config.toml
model = "image classifier"
dataset = "stained colorectal tissue patches (NCT-CRC-HE-100K)"
train_examples = 90422
image_size = 40
crop_scale_min = 0.7
horizontal_flip = true
translate = 0.06
targets = ["tissue"]
num_classes = 9
arch = "convnext"
isotropic = false
norm = "layernorm"
hidden_act = "gelu"
mlp_ratio = 6
dropout = 0.05
inner_norm = false
moe = "top_k"
drop_path = 0.15
num_experts = 32
moe_every = 2
expert_mlp_ratio = 0.25
experts_per_token = 2
shared_expert = false
patch_size = [2, 2]
depths = [4, 7, 4]
widths = [64, 128, 256]
kernel_size = 5
label_smoothing = 0.1
loss = "cross_entropy"
residual_init = "none"
optimizer = "muon"
muon_scale = "match_rms_adamw"
learning_rate = 0.0041
momentum = 0.9
nesterov = true
orthogonalizer = "polar_express"
adamw_lr_other_params = 0.0021
cautious_weight_decay = true
max_steps = 5100
batch_size = 48
epochs = 2.7
lr_schedule = "linear"
final_lr_fraction = 0
warmup_steps = 1020
weight_decay = 0.2
adamw_weight_decay_other_params = 0
Rows from expert 5 of block 11, named by matrix and row number. Rows with one number belong to one neuron. Each number is 200 + 20 x the weight over its row's rms, rounded and kept within 0 to 999. All counts start at 0. After the name is the row's rms in percent of the matrix's.
# up: expert up (model.blocks.11.mlp.up, 32x64x256), inputs 0-255
# down: expert down (model.blocks.11.mlp.down, 32x256x64, transposed), outputs 0-255
up.31,082,236,203,204,220,220,217,210,194,176,163,210,205,201,186,198,185,188,167,202,211,175,191,205,192,235,243,202,218,192,194,235,190,189,206,201,200,209,213,183,175,182,226,191,211,170,209,176,204,207,167,205,192,192,180,228,185,161,181,202,174,206,199,215,224,207,196,198,222,162,245,190,204,190,204,194,185,201,193,167,222,176,197,199,214,193,188,240,198,192,223,200,194,211,210,208,190,188,195,182,264,204,200,205,176,219,182,199,201,208,192,184,178,200,183,216,194,192,184,189,221,211,163,196,206,220,217,232,210,223,168,217,200,188,182,222,206,213,222,176,169,217,182,197,204,176,166,163,178,188,225,186,202,212,168,212,235,182,196,205,200,214,179,180,196,229,197,209,186,226,180,248,189,182,207,183,240,227,204,153,226,207,223,103,182,190,171,215,207,196,201,219,195,205,225,181,201,226,202,201,190,175,185,187,227,184,217,202,213,248,230,198,204,206,195,160,165,188,185,209,206,185,207,183,195,197,225,217,219,181,216,207,186,209,204,237,211,237,197,194,181,191,161,188,202,186,223,226,203,221,220,211,172,218,197,203,210
down.31,084,215,205,211,199,172,223,188,226,188,217,163,206,207,197,221,227,196,202,202,178,166,231,184,166,237,212,204,184,233,203,247,181,194,221,186,216,222,241,193,220,179,198,203,207,144,185,200,223,201,212,196,219,189,214,232,207,190,206,211,236,156,208,207,180,227,189,202,205,212,199,205,195,195,200,171,191,183,169,206,180,185,247,191,231,178,188,208,195,203,193,194,207,214,196,192,189,216,222,137,188,206,217,193,207,209,234,193,182,205,190,187,184,201,187,214,177,216,206,200,224,194,189,194,189,209,200,185,236,199,192,197,203,222,233,256,215,240,211,228,188,211,226,186,221,222,172,191,217,233,193,178,165,157,197,197,200,191,189,203,198,212,225,182,210,153,188,190,211,188,220,170,193,208,171,200,224,211,188,222,175,180,212,192,219,187,196,211,154,224,199,215,211,181,203,203,219,149,205,194,203,240,222,211,172,180,196,204,197,186,198,186,192,198,177,190,183,220,201,205,180,156,194,239,212,229,197,188,215,229,183,196,221,214,187,206,228,194,177,212,178,182,175,196,211,197,209,168,216,207,261,221,203,167,198,189,191
up.32,091,160,196,208,199,218,184,199,209,230,169,218,194,177,193,205,203,169,182,217,167,205,185,197,204,203,216,189,200,235,214,196,205,203,239,218,233,185,185,195,196,192,192,186,210,215,237,208,233,173,145,168,228,178,210,201,209,203,204,196,219,204,201,193,186,182,187,183,212,228,204,179,191,205,197,203,174,184,199,189,174,146,207,230,210,181,218,214,219,186,210,210,209,189,205,202,201,225,195,187,144,203,202,194,194,190,219,194,207,222,198,182,223,192,198,177,206,180,208,202,180,183,187,193,170,219,198,218,198,233,216,200,205,193,212,205,182,187,208,176,210,209,206,215,225,232,235,207,193,169,192,207,211,196,197,185,201,210,253,192,168,190,174,253,199,206,177,223,200,200,162,187,202,235,179,180,214,189,223,225,207,202,224,236,131,180,223,209,174,200,225,180,194,219,193,196,200,229,194,186,221,229,187,197,213,205,205,208,181,183,224,148,195,207,161,180,242,167,244,220,206,241,200,222,210,248,188,211,207,187,206,196,219,201,162,194,202,162,193,231,206,193,203,183,224,194,197,197,191,174,207,202,156,180,192,218,214
down.32,102,188,215,180,235,244,166,186,184,163,205,170,212,190,185,187,203,186,207,210,206,191,235,201,199,234,200,209,233,210,182,185,253,215,186,195,197,198,192,169,235,199,193,199,205,239,222,203,242,201,184,213,200,225,186,191,186,252,214,134,170,206,181,184,197,186,206,216,202,214,177,181,204,217,204,228,210,227,190,216,181,204,182,186,203,188,193,216,200,204,170,210,210,221,272,208,196,201,216,189,194,208,210,193,211,195,190,209,179,208,206,172,206,197,213,217,185,244,228,226,220,194,209,196,213,204,220,169,194,212,203,216,203,212,201,241,246,189,226,217,219,245,173,188,200,235,195,198,207,156,211,204,191,192,226,161,198,170,224,201,229,206,190,192,173,221,218,206,204,167,213,219,190,183,180,224,202,211,196,233,218,208,197,202,245,203,203,180,167,199,194,209,207,194,197,191,178,207,188,219,217,186,222,228,210,195,216,196,185,249,204,201,205,198,195,224,195,220,211,214,183,201,204,199,218,173,208,227,172,192,161,230,209,180,212,201,200,193,201,204,221,226,210,166,199,212,219,177,175,198,209,210,199,257,203,196,232
up.33,098,161,212,190,165,225,163,191,205,188,181,189,205,179,213,235,214,215,222,214,206,194,213,181,224,214,232,190,200,177,198,194,182,208,196,224,202,191,162,202,172,208,246,165,200,158,198,199,182,198,168,219,201,249,222,224,194,171,189,200,181,208,184,208,224,192,183,232,190,204,158,214,174,224,193,244,186,166,220,215,174,204,182,227,188,199,178,219,233,192,211,235,192,184,156,190,201,208,206,200,227,192,201,200,189,212,222,188,197,193,214,215,233,203,211,205,169,160,152,155,222,211,180,194,202,213,200,194,211,171,204,195,184,212,196,196,204,175,183,249,206,200,198,209,196,210,199,230,219,170,196,200,209,184,212,195,191,220,202,209,243,195,215,193,235,162,197,191,198,207,162,214,200,166,248,207,166,277,203,199,206,219,182,218,194,215,224,191,227,213,195,197,215,194,224,185,185,172,206,204,191,228,194,206,197,200,199,193,181,199,216,194,177,205,203,200,174,205,199,188,179,209,199,149,215,204,190,240,169,228,225,185,177,194,212,216,200,160,199,219,174,189,187,193,222,207,201,204,212,208,221,216,213,202,205,191,209
down.33,089,180,187,186,212,250,210,202,213,177,244,194,207,209,167,190,176,208,168,188,225,175,190,212,200,198,193,211,213,197,182,219,200,204,211,215,209,181,203,191,190,228,212,197,216,218,219,173,178,187,171,207,208,231,204,184,210,149,206,212,183,192,208,226,212,247,226,193,211,211,211,231,201,191,197,254,216,204,215,180,216,207,232,195,188,237,196,172,217,169,176,200,189,215,206,233,223,213,197,188,236,204,200,206,164,227,175,183,215,165,200,196,174,194,190,218,212,202,157,173,223,212,210,195,209,206,184,193,178,202,195,235,196,207,189,177,222,179,201,217,146,203,224,201,165,180,199,167,203,178,194,201,204,228,154,234,216,242,239,180,194,223,205,186,201,222,202,205,212,187,170,208,195,229,160,207,222,179,231,194,191,208,218,249,242,216,189,204,165,156,202,195,224,206,224,199,230,169,202,197,191,200,204,194,208,211,187,193,199,219,232,193,183,206,197,198,206,188,249,211,174,213,198,220,199,183,212,229,182,214,174,187,216,171,226,184,229,210,205,200,182,181,230,173,198,202,195,198,173,190,177,212,216,206,183,203,215
up.34,102,197,203,221,196,196,208,209,213,167,221,244,193,211,199,206,198,210,220,191,185,172,212,192,236,135,202,188,198,222,200,168,214,193,198,200,213,188,224,208,212,203,201,224,221,206,204,186,186,209,149,184,180,169,191,215,189,208,181,208,193,190,190,196,182,202,199,219,231,198,238,220,183,195,204,202,209,210,186,201,187,201,191,192,227,195,169,215,180,190,215,188,210,214,192,196,194,185,245,246,235,193,198,197,205,192,198,215,192,197,209,214,184,199,205,177,166,202,223,248,203,201,172,195,209,202,210,210,221,165,257,219,221,185,203,225,200,171,190,194,161,225,184,250,182,154,171,181,203,219,202,206,224,197,175,202,197,216,211,198,197,200,171,221,195,218,211,192,216,192,209,201,168,181,232,201,189,207,200,205,161,189,227,241,158,179,157,241,211,143,232,232,212,196,201,205,214,218,219,202,225,202,179,214,212,190,201,184,171,172,200,182,195,200,214,178,218,213,182,197,192,201,222,211,215,214,198,230,202,197,193,183,205,210,219,206,187,165,193,259,176,213,207,189,235,173,204,226,172,182,151,188,231,195,204,181,198
down.34,086,202,213,231,214,215,142,180,255,242,198,190,189,175,207,200,187,197,220,200,200,211,193,194,204,162,204,205,182,198,214,246,206,200,204,216,189,191,198,212,216,179,178,191,221,162,162,212,161,187,209,200,203,214,169,211,222,224,205,190,206,171,200,202,203,196,195,174,203,184,193,194,207,185,227,161,198,175,206,188,170,197,133,206,233,202,166,216,220,185,182,189,204,225,159,197,183,188,223,200,173,170,180,225,229,177,199,217,175,206,198,176,230,202,233,248,190,216,187,158,213,192,191,204,198,200,219,176,204,219,179,206,186,194,235,171,180,225,200,217,190,202,227,243,173,205,189,183,189,219,230,186,182,192,192,187,206,192,194,184,198,204,192,167,196,185,204,187,202,192,199,176,241,208,183,195,229,222,201,161,200,208,195,214,231,185,202,194,192,188,208,219,226,225,197,205,199,171,209,200,195,188,212,197,194,201,203,219,210,212,210,200,218,182,165,205,249,206,199,244,203,213,184,263,175,189,164,209,200,234,234,209,209,211,188,188,190,195,232,182,227,216,204,212,182,196,218,219,195,231,207,179,192,172,203,213,220
up.35,097,220,211,224,201,218,210,187,208,198,207,248,184,209,201,204,204,204,185,186,188,183,192,191,243,206,151,194,227,186,201,177,201,212,191,189,188,169,200,174,218,195,206,202,177,209,229,186,170,215,206,184,152,215,192,237,194,183,180,191,217,196,191,190,226,217,206,194,202,188,176,208,209,201,223,211,185,213,203,238,209,202,259,187,232,191,192,175,205,236,152,179,212,190,218,203,179,206,206,190,158,204,190,211,162,194,194,185,192,194,199,194,207,187,195,204,226,201,221,200,214,193,202,191,187,164,202,202,183,193,198,200,210,221,197,178,229,237,187,203,188,151,224,133,215,200,211,196,200,231,216,210,213,194,199,174,164,216,190,216,209,203,183,186,155,225,205,186,202,191,201,198,152,208,230,186,242,203,197,211,221,197,172,254,197,196,276,201,174,176,233,209,206,202,195,202,244,208,202,194,224,248,197,191,242,194,207,188,206,225,150,215,225,195,195,210,218,211,176,195,177,222,203,191,197,191,197,176,198,184,210,198,194,205,179,192,197,200,201,168,194,216,224,195,166,200,213,204,196,169,165,188,220,203,204,196,205
down.35,109,224,201,209,190,166,219,215,205,195,176,267,224,200,208,203,225,188,194,186,202,169,203,208,183,242,202,198,186,206,205,222,188,213,167,249,188,192,208,192,184,242,157,242,200,238,187,192,196,208,186,191,206,210,250,203,207,215,220,163,182,202,203,177,234,179,197,194,193,233,186,196,209,223,180,180,189,197,194,202,179,189,238,200,218,184,218,196,154,202,204,189,189,166,199,158,216,188,194,189,147,192,222,214,211,218,195,190,182,225,216,211,192,197,204,187,224,217,228,209,204,204,233,208,195,197,195,181,198,175,195,179,206,222,194,235,208,206,219,159,218,197,201,168,202,171,209,184,178,184,219,199,206,211,188,186,203,215,215,200,203,196,194,181,177,161,203,214,183,182,225,202,209,218,178,194,192,179,232,207,180,188,183,189,197,199,200,220,155,245,171,232,188,234,205,212,182,214,200,200,197,207,207,222,204,189,196,211,236,154,212,181,218,218,223,183,205,215,251,208,219,224,222,184,221,192,199,199,207,195,185,230,186,211,202,201,178,235,218,214,192,210,223,192,223,213,218,234,198,211,219,171,146,164,205,224,207
up.36,124,209,212,189,173,194,134,192,188,232,215,235,199,212,188,203,178,200,199,195,166,176,214,197,203,195,221,220,110,225,197,214,194,207,202,213,197,194,216,206,203,205,184,214,194,195,151,199,178,212,213,194,222,235,214,198,205,229,175,170,176,195,195,205,200,214,170,201,202,188,202,203,182,207,206,199,188,206,212,219,201,206,207,216,189,168,195,212,211,183,214,205,216,204,228,219,207,193,178,188,227,192,209,210,228,198,181,198,202,191,190,195,202,189,207,227,226,191,192,216,207,213,198,199,200,231,193,229,201,197,195,225,201,208,190,189,209,220,191,214,206,197,197,221,205,192,234,200,206,207,184,195,208,190,298,202,195,168,190,192,186,213,165,207,210,188,203,215,209,177,211,204,183,188,164,193,103,179,155,167,232,209,218,152,205,231,186,210,204,184,174,217,190,192,222,207,227,192,221,205,201,198,205,203,233,206,205,218,216,187,239,187,192,207,194,215,205,140,233,182,211,167,201,173,192,207,189,176,206,197,205,180,200,219,212,210,195,207,201,204,199,197,213,197,162,203,200,223,205,221,183,170,183,200,197,234,216
down.36,109,201,201,205,195,183,213,197,181,199,202,172,211,216,221,170,180,199,195,200,205,221,192,201,176,208,196,212,227,209,214,200,217,243,213,181,221,190,210,230,174,223,200,185,197,161,241,199,183,223,208,187,186,179,211,209,195,198,185,191,183,207,210,195,176,195,232,224,207,198,180,193,199,209,196,165,175,180,218,196,189,205,196,205,184,200,238,209,221,207,190,195,199,174,225,224,183,213,186,183,201,216,180,201,223,204,209,224,211,150,186,182,199,157,200,173,193,212,205,198,142,204,228,183,193,195,216,193,195,205,197,224,189,203,211,205,192,216,207,213,167,216,189,215,206,205,220,187,188,218,177,204,231,187,144,223,203,167,184,216,210,215,191,178,168,201,223,178,191,207,214,221,206,224,184,187,199,183,207,231,194,230,220,186,196,198,216,140,196,170,231,182,169,177,186,227,209,255,208,198,170,175,224,199,198,201,201,189,180,178,225,204,185,202,214,201,217,173,250,194,228,136,215,213,214,201,198,197,192,197,226,228,222,185,182,202,195,159,219,198,207,192,263,161,222,201,196,200,208,194,177,182,247,149,192,229,200
up.37,101,185,228,179,198,242,238,206,191,174,192,191,198,186,200,195,195,202,213,191,187,214,211,209,197,216,240,196,183,192,208,217,194,185,185,214,195,206,206,180,220,171,202,179,198,169,210,208,202,189,198,201,204,206,189,169,170,172,192,194,197,198,210,197,189,184,212,224,208,230,228,199,195,197,188,197,208,175,205,210,192,192,256,229,207,200,206,199,190,203,212,175,212,189,176,194,191,209,199,201,220,181,192,195,200,199,200,235,197,202,206,181,198,200,217,232,216,180,155,217,205,187,208,192,191,236,201,159,208,217,182,198,210,162,171,206,212,165,221,189,191,165,183,223,200,221,220,215,198,181,212,225,203,203,255,238,201,214,230,171,183,218,169,249,212,169,206,173,223,187,222,170,211,213,196,213,205,247,255,192,235,217,177,113,155,173,179,210,214,179,200,190,198,202,191,187,171,158,192,188,199,204,213,160,214,184,201,208,199,205,194,191,205,195,209,184,208,198,259,167,179,287,203,232,205,206,188,186,210,195,211,183,200,217,207,211,196,192,200,213,204,185,186,205,209,198,200,212,211,181,185,205,213,207,199,208,193
down.37,111,198,196,220,171,209,272,223,192,189,219,205,195,202,179,189,216,215,203,181,193,187,181,189,183,222,219,235,196,196,185,193,189,218,163,201,179,209,181,194,216,208,213,162,212,178,231,198,205,210,152,199,208,221,203,225,205,180,213,172,221,200,195,196,200,198,180,174,234,208,144,185,185,211,204,201,207,210,183,213,170,203,226,208,194,194,173,158,193,205,203,213,197,218,284,208,197,184,195,188,178,194,192,197,194,180,190,171,233,216,204,199,212,215,171,183,189,210,179,205,192,192,214,199,218,205,190,210,234,177,210,195,210,220,190,225,218,205,203,211,222,209,182,202,181,141,212,229,213,183,218,189,218,204,136,185,217,205,221,225,192,194,190,195,223,206,200,191,192,175,189,232,175,203,237,191,193,219,160,203,198,224,228,173,202,204,197,236,176,179,185,183,207,167,174,215,202,249,217,221,210,248,234,184,183,198,203,189,204,210,187,201,206,208,182,192,209,168,200,188,208,260,196,201,178,205,215,178,189,178,191,169,178,201,217,179,210,162,216,198,204,218,196,202,218,184,199,197,184,202,195,184,200,158,207,211,218
up.38,072,186,210,193,217,233,202,194,152,200,200,200,193,187,215,206,204,188,171,190,239,196,168,180,183,189,175,192,219,205,203,220,198,200,223,185,202,208,193,205,215,199,210,188,194,203,187,206,195,176,201,194,212,223,227,198,206,189,193,156,148,235,223,189,183,189,173,204,217,201,218,191,181,207,202,222,181,229,219,213,154,194,207,214,180,197,218,168,229,191,226,208,231,200,206,224,200,183,197,221,209,218,207,210,199,202,177,141,167,165,206,226,158,205,195,211,223,217,231,209,216,215,214,203,190,161,187,195,195,241,220,177,187,211,215,193,212,235,216,217,198,248,197,181,143,224,184,224,194,183,183,199,215,219,226,201,206,179,202,192,167,187,197,183,218,207,244,167,198,190,193,195,196,197,211,196,197,215,184,214,210,167,133,215,224,187,216,201,191,217,205,201,202,215,190,205,198,165,207,199,230,223,218,181,190,172,212,195,201,223,184,244,218,190,215,172,225,223,214,180,202,194,211,195,194,197,182,185,211,239,208,203,173,199,233,191,231,198,217,193,203,219,207,207,167,180,202,200,185,189,233,198,132,153,197,202,179
down.38,080,152,212,198,164,235,198,179,208,145,216,245,194,165,153,188,199,191,192,222,207,208,229,172,201,219,181,185,199,211,187,197,201,214,228,187,205,204,166,213,187,209,236,192,178,219,188,181,215,213,170,208,185,205,172,167,202,186,205,195,176,184,195,204,171,196,195,166,190,210,208,187,210,202,225,206,215,209,192,207,189,205,213,191,199,205,196,165,202,228,203,205,212,204,185,198,205,210,196,182,229,177,206,192,211,227,223,195,200,194,217,177,165,218,217,179,190,193,176,220,205,261,211,238,198,196,204,199,164,180,203,218,220,181,194,200,215,224,219,197,212,222,213,198,224,199,212,202,188,170,198,245,183,176,214,213,189,192,223,201,201,196,164,159,183,190,208,226,201,197,213,258,169,200,225,208,172,167,196,184,202,189,159,147,188,208,232,228,172,198,211,202,182,195,201,243,205,221,198,208,178,184,205,190,187,189,205,191,186,162,221,201,197,192,190,206,200,187,182,224,210,235,195,191,221,193,193,221,216,166,199,229,205,215,195,175,211,163,222,230,197,217,255,227,201,197,213,177,213,196,221,200,213,192,192,162,248
up.39,100,187,181,219,193,216,227,182,210,213,187,230,200,248,199,206,213,198,191,195,206,162,212,190,219,175,212,216,165,200,161,189,205,190,195,211,208,241,219,199,178,224,175,209,207,193,209,197,176,172,202,196,195,179,178,190,201,213,226,163,231,192,208,182,191,206,198,220,216,212,221,183,199,200,195,214,237,212,184,222,210,200,187,211,226,185,140,171,190,209,208,202,219,226,311,197,214,204,225,197,153,218,184,207,210,201,190,213,202,204,200,214,154,194,185,183,207,222,225,216,181,193,205,198,175,169,202,195,192,175,218,201,199,210,170,189,189,149,210,199,182,158,198,210,189,214,223,207,201,229,201,211,205,198,171,200,204,140,198,199,228,194,206,195,182,217,233,197,211,199,221,212,199,213,171,190,156,225,174,188,162,199,159,182,208,238,178,194,208,206,177,200,214,214,209,199,193,229,201,193,231,210,172,184,200,198,194,198,184,199,214,188,235,202,220,177,204,237,218,227,239,167,210,221,195,184,189,193,189,196,181,200,184,215,237,195,199,191,210,228,199,202,182,198,197,190,188,196,212,207,199,191,184,200,200,236,175
down.39,094,152,189,214,224,180,250,195,237,188,193,137,220,189,216,209,186,198,198,173,217,193,209,169,193,173,211,201,186,241,211,229,213,197,193,207,219,195,184,215,231,179,222,183,190,244,190,186,205,179,209,206,203,179,222,174,213,141,185,226,183,186,195,219,249,215,202,180,176,195,226,196,199,208,184,143,218,185,183,232,229,204,193,177,189,183,233,208,207,196,213,211,195,189,203,209,212,187,182,222,165,182,200,205,180,207,186,198,184,210,205,201,207,169,165,195,208,200,178,184,207,165,199,224,224,191,195,221,187,193,201,206,219,218,208,180,236,158,190,230,187,186,173,228,190,174,200,195,213,201,198,193,221,179,182,179,211,203,200,226,204,187,208,183,194,208,213,195,195,195,173,220,174,198,224,237,191,201,216,178,156,207,196,244,194,181,213,217,231,197,225,166,202,171,201,208,196,220,183,214,150,225,188,190,205,202,221,191,161,195,206,222,208,213,194,193,217,180,219,221,199,186,229,165,217,206,177,201,205,168,234,201,214,182,207,210,197,148,220,194,181,190,163,188,202,231,190,191,204,191,191,200,226,194,208,217,172
up.40,109,208,226,200,157,244,208,199,222,204,176,246,190,218,193,194,202,213,218,200,202,189,200,207,212,210,186,201,247,210,188,172,208,203,198,187,183,222,182,208,211,201,188,210,210,203,155,211,206,204,177,216,185,202,208,198,199,241,206,215,197,196,200,206,191,198,190,206,210,200,171,211,230,213,191,176,214,211,182,209,212,210,202,195,194,178,294,172,173,204,204,156,202,189,176,209,195,205,194,193,215,206,206,188,220,192,192,226,205,201,183,187,182,188,203,175,172,208,190,187,204,175,198,175,163,192,204,233,190,173,190,197,203,166,215,204,220,217,192,172,175,219,190,153,239,195,195,218,208,228,174,216,195,213,212,209,176,173,201,189,224,195,166,171,210,177,191,226,191,191,247,196,194,194,135,218,200,174,212,214,191,187,210,146,198,200,202,202,217,167,193,205,189,207,208,192,203,170,191,208,225,204,198,233,230,200,228,212,168,181,221,209,210,196,202,212,188,237,188,232,225,148,197,243,202,210,198,186,206,198,188,196,201,202,250,173,198,146,199,201,205,208,221,216,177,196,199,232,209,155,220,196,217,189,215,194,191
down.40,110,218,207,184,145,208,195,188,205,156,182,199,199,196,199,190,196,194,204,226,169,213,209,200,214,151,183,204,193,189,207,227,192,209,229,172,191,207,175,189,212,181,191,191,178,156,165,190,156,190,197,202,202,190,221,213,160,230,192,199,245,192,204,199,218,218,197,198,194,176,198,222,193,197,216,178,177,245,189,198,194,215,187,225,202,170,215,193,197,186,184,191,196,176,197,197,159,203,207,168,198,208,187,197,195,215,207,197,179,186,197,170,173,200,218,182,206,187,181,220,173,190,207,215,183,187,204,196,182,214,167,189,194,189,203,228,201,161,250,225,167,220,228,201,199,234,194,216,216,207,204,230,178,205,202,226,196,167,201,188,201,204,209,157,206,212,153,179,212,165,199,202,226,198,221,250,217,180,210,176,184,175,242,198,167,214,183,200,193,154,199,197,191,162,210,146,179,170,218,211,201,231,182,209,222,200,188,216,222,211,192,185,168,192,222,206,177,211,208,198,207,175,189,224,185,214,203,221,186,214,148,235,188,198,210,193,180,166,194,189,222,210,193,176,200,201,194,239,193,189,200,208,157,204,173,198,201
up.41,096,200,213,218,200,208,214,193,176,221,211,211,196,185,195,199,221,191,192,197,207,188,188,189,186,193,208,215,222,208,190,156,201,190,168,218,203,180,190,189,177,210,241,209,195,232,199,203,195,218,205,191,175,247,199,195,185,199,189,190,204,174,206,205,144,186,160,177,194,210,226,184,198,194,247,164,187,217,209,175,214,192,215,217,190,216,175,201,228,224,232,231,181,197,220,191,203,183,207,165,194,190,213,176,206,193,227,193,205,181,209,191,219,196,181,253,216,168,188,223,206,233,212,160,229,183,193,128,177,195,211,205,214,169,226,198,165,160,224,163,212,198,168,242,201,183,196,175,198,187,191,202,207,183,212,186,189,181,187,201,156,215,237,198,200,211,211,200,241,223,190,208,206,177,237,167,233,211,201,231,210,215,181,209,244,207,151,241,217,235,196,203,215,189,190,215,180,199,218,191,165,189,208,218,202,191,194,184,202,212,195,243,195,198,210,213,186,214,206,196,200,208,178,210,192,214,198,187,191,205,201,191,177,226,197,195,196,240,195,179,201,172,241,199,193,213,189,176,214,236,210,214,210,213,194,164,203
down.41,093,216,206,202,202,222,208,190,197,231,196,232,194,201,207,191,224,197,203,188,181,196,193,201,158,217,180,165,164,196,189,226,166,192,202,217,213,207,200,182,178,230,172,214,196,175,205,272,250,204,189,190,201,223,252,201,186,226,198,218,203,225,206,210,177,197,182,200,219,181,209,195,185,198,185,180,207,203,160,190,227,202,192,179,198,225,168,197,196,196,179,167,192,190,256,174,194,208,192,118,246,230,209,207,176,209,207,189,200,214,213,213,163,200,209,205,223,202,192,214,174,192,224,210,192,199,210,235,204,182,204,223,185,206,191,168,223,172,222,188,219,194,204,192,215,188,171,207,209,191,204,193,201,196,215,192,207,216,214,214,233,210,196,194,205,178,216,180,235,219,146,186,187,159,184,203,176,232,231,198,162,173,218,193,189,202,205,206,213,181,187,220,205,216,205,199,203,225,201,197,200,190,217,211,217,193,224,195,188,211,248,205,185,179,220,183,186,219,230,211,218,138,195,202,205,191,186,198,227,178,217,190,197,209,193,203,180,212,188,228,194,185,180,169,232,182,225,184,196,201,207,224,190,191,182,162,202
up.42,109,183,203,232,197,197,225,201,248,200,203,181,198,161,202,199,199,190,209,197,193,212,202,184,208,188,253,185,200,188,195,201,215,205,193,210,196,193,159,201,217,211,201,225,208,221,180,199,267,202,194,196,202,157,202,158,185,162,200,181,178,200,190,209,176,189,176,186,196,218,191,221,205,197,187,193,199,196,199,174,181,206,198,182,199,206,168,225,200,208,263,183,171,186,214,178,187,206,180,210,209,217,191,181,173,206,192,170,189,219,194,203,186,233,167,218,185,212,199,222,218,213,189,226,196,221,198,217,199,210,186,188,226,217,207,200,210,175,212,231,232,178,231,186,226,224,161,208,194,194,205,198,193,179,212,188,185,174,202,198,195,178,267,200,198,171,167,178,197,206,197,210,197,182,207,223,193,260,201,174,198,177,265,237,203,205,172,241,193,222,174,191,191,197,204,187,169,217,206,208,206,206,227,213,229,180,210,179,212,204,163,207,217,205,219,224,199,185,177,184,218,245,216,205,188,195,217,195,181,225,211,189,200,197,200,219,200,166,213,254,189,190,185,208,176,185,190,198,176,194,238,207,196,219,204,158,185
down.42,101,187,217,191,164,194,243,208,222,173,207,122,231,201,198,212,238,223,213,191,206,204,211,183,208,189,208,190,177,191,229,222,205,199,175,202,180,212,188,210,204,204,194,230,180,170,221,167,284,203,228,211,249,210,196,189,197,177,194,187,213,182,193,205,188,210,192,176,213,200,205,185,170,207,198,207,191,177,218,199,203,198,168,193,196,203,130,201,174,229,180,187,183,193,218,194,209,206,212,197,177,210,215,203,204,181,214,207,201,207,215,226,214,205,201,183,203,181,203,196,193,212,174,205,221,206,191,202,182,191,190,200,217,170,191,234,177,180,183,203,198,226,206,199,207,226,201,185,219,180,196,196,225,201,251,205,209,194,190,211,203,195,218,208,218,187,243,223,192,192,215,171,232,171,226,204,202,229,156,161,166,193,160,183,197,202,219,201,174,198,180,170,190,223,211,226,187,175,193,218,213,190,191,186,181,189,188,211,191,163,194,206,220,215,196,204,203,204,168,191,195,215,186,177,206,207,207,225,236,150,183,201,183,219,208,198,197,240,234,197,190,208,161,174,211,195,181,154,192,194,211,218,193,187,199,165,227
up.43,087,157,187,242,204,204,222,210,213,181,175,223,183,207,182,169,192,191,198,194,179,209,212,216,178,185,238,218,192,228,183,193,197,210,200,193,184,189,190,207,185,196,176,225,187,211,225,216,225,201,219,219,195,220,168,211,212,191,200,161,181,228,198,201,171,203,217,161,207,195,185,201,205,226,203,253,180,232,195,176,194,190,216,219,196,165,203,227,218,206,181,207,188,195,198,197,215,199,202,209,194,190,177,183,193,224,177,188,208,215,186,167,185,204,191,192,225,179,210,225,192,195,191,200,208,207,224,219,190,228,244,183,187,189,212,197,246,236,211,200,195,167,208,172,188,207,201,233,202,245,177,209,171,218,234,224,196,225,192,202,167,206,137,168,215,225,183,215,184,219,197,197,181,219,190,194,224,216,216,194,216,214,211,147,249,180,234,206,206,148,151,179,207,221,193,208,229,177,185,196,214,142,186,173,214,181,211,198,187,243,166,201,196,208,197,208,185,194,182,218,204,215,229,197,207,205,211,160,182,209,229,181,196,215,150,226,211,208,182,190,208,196,183,205,197,193,205,194,197,192,205,210,201,202,214,194,180
down.43,093,200,204,173,202,201,184,211,194,227,247,255,208,210,224,205,212,191,200,213,157,182,175,178,195,193,236,168,179,192,210,235,178,204,227,176,196,193,204,224,198,203,218,245,191,232,176,207,240,209,222,210,217,202,176,219,176,216,229,213,218,206,214,228,191,203,228,253,202,210,199,204,225,195,214,185,163,217,212,207,199,194,173,202,198,208,177,209,158,249,173,191,194,211,242,167,185,186,222,211,237,173,194,191,177,159,199,214,173,186,213,202,204,224,221,221,210,200,203,207,207,171,178,197,199,207,190,191,210,197,196,152,226,169,211,216,209,193,194,181,220,215,216,191,180,224,221,237,207,207,171,204,225,233,192,190,206,175,189,204,190,180,216,201,184,178,192,210,179,183,197,179,187,219,176,190,200,211,207,200,163,208,185,197,211,198,194,171,200,204,195,213,193,212,210,169,195,200,170,216,183,248,200,194,231,153,209,200,242,175,200,176,232,190,190,183,191,184,166,191,180,156,198,176,221,174,215,214,219,184,218,184,205,215,203,178,211,216,192,200,206,196,184,242,193,207,201,192,186,195,213,181,161,199,235,194,178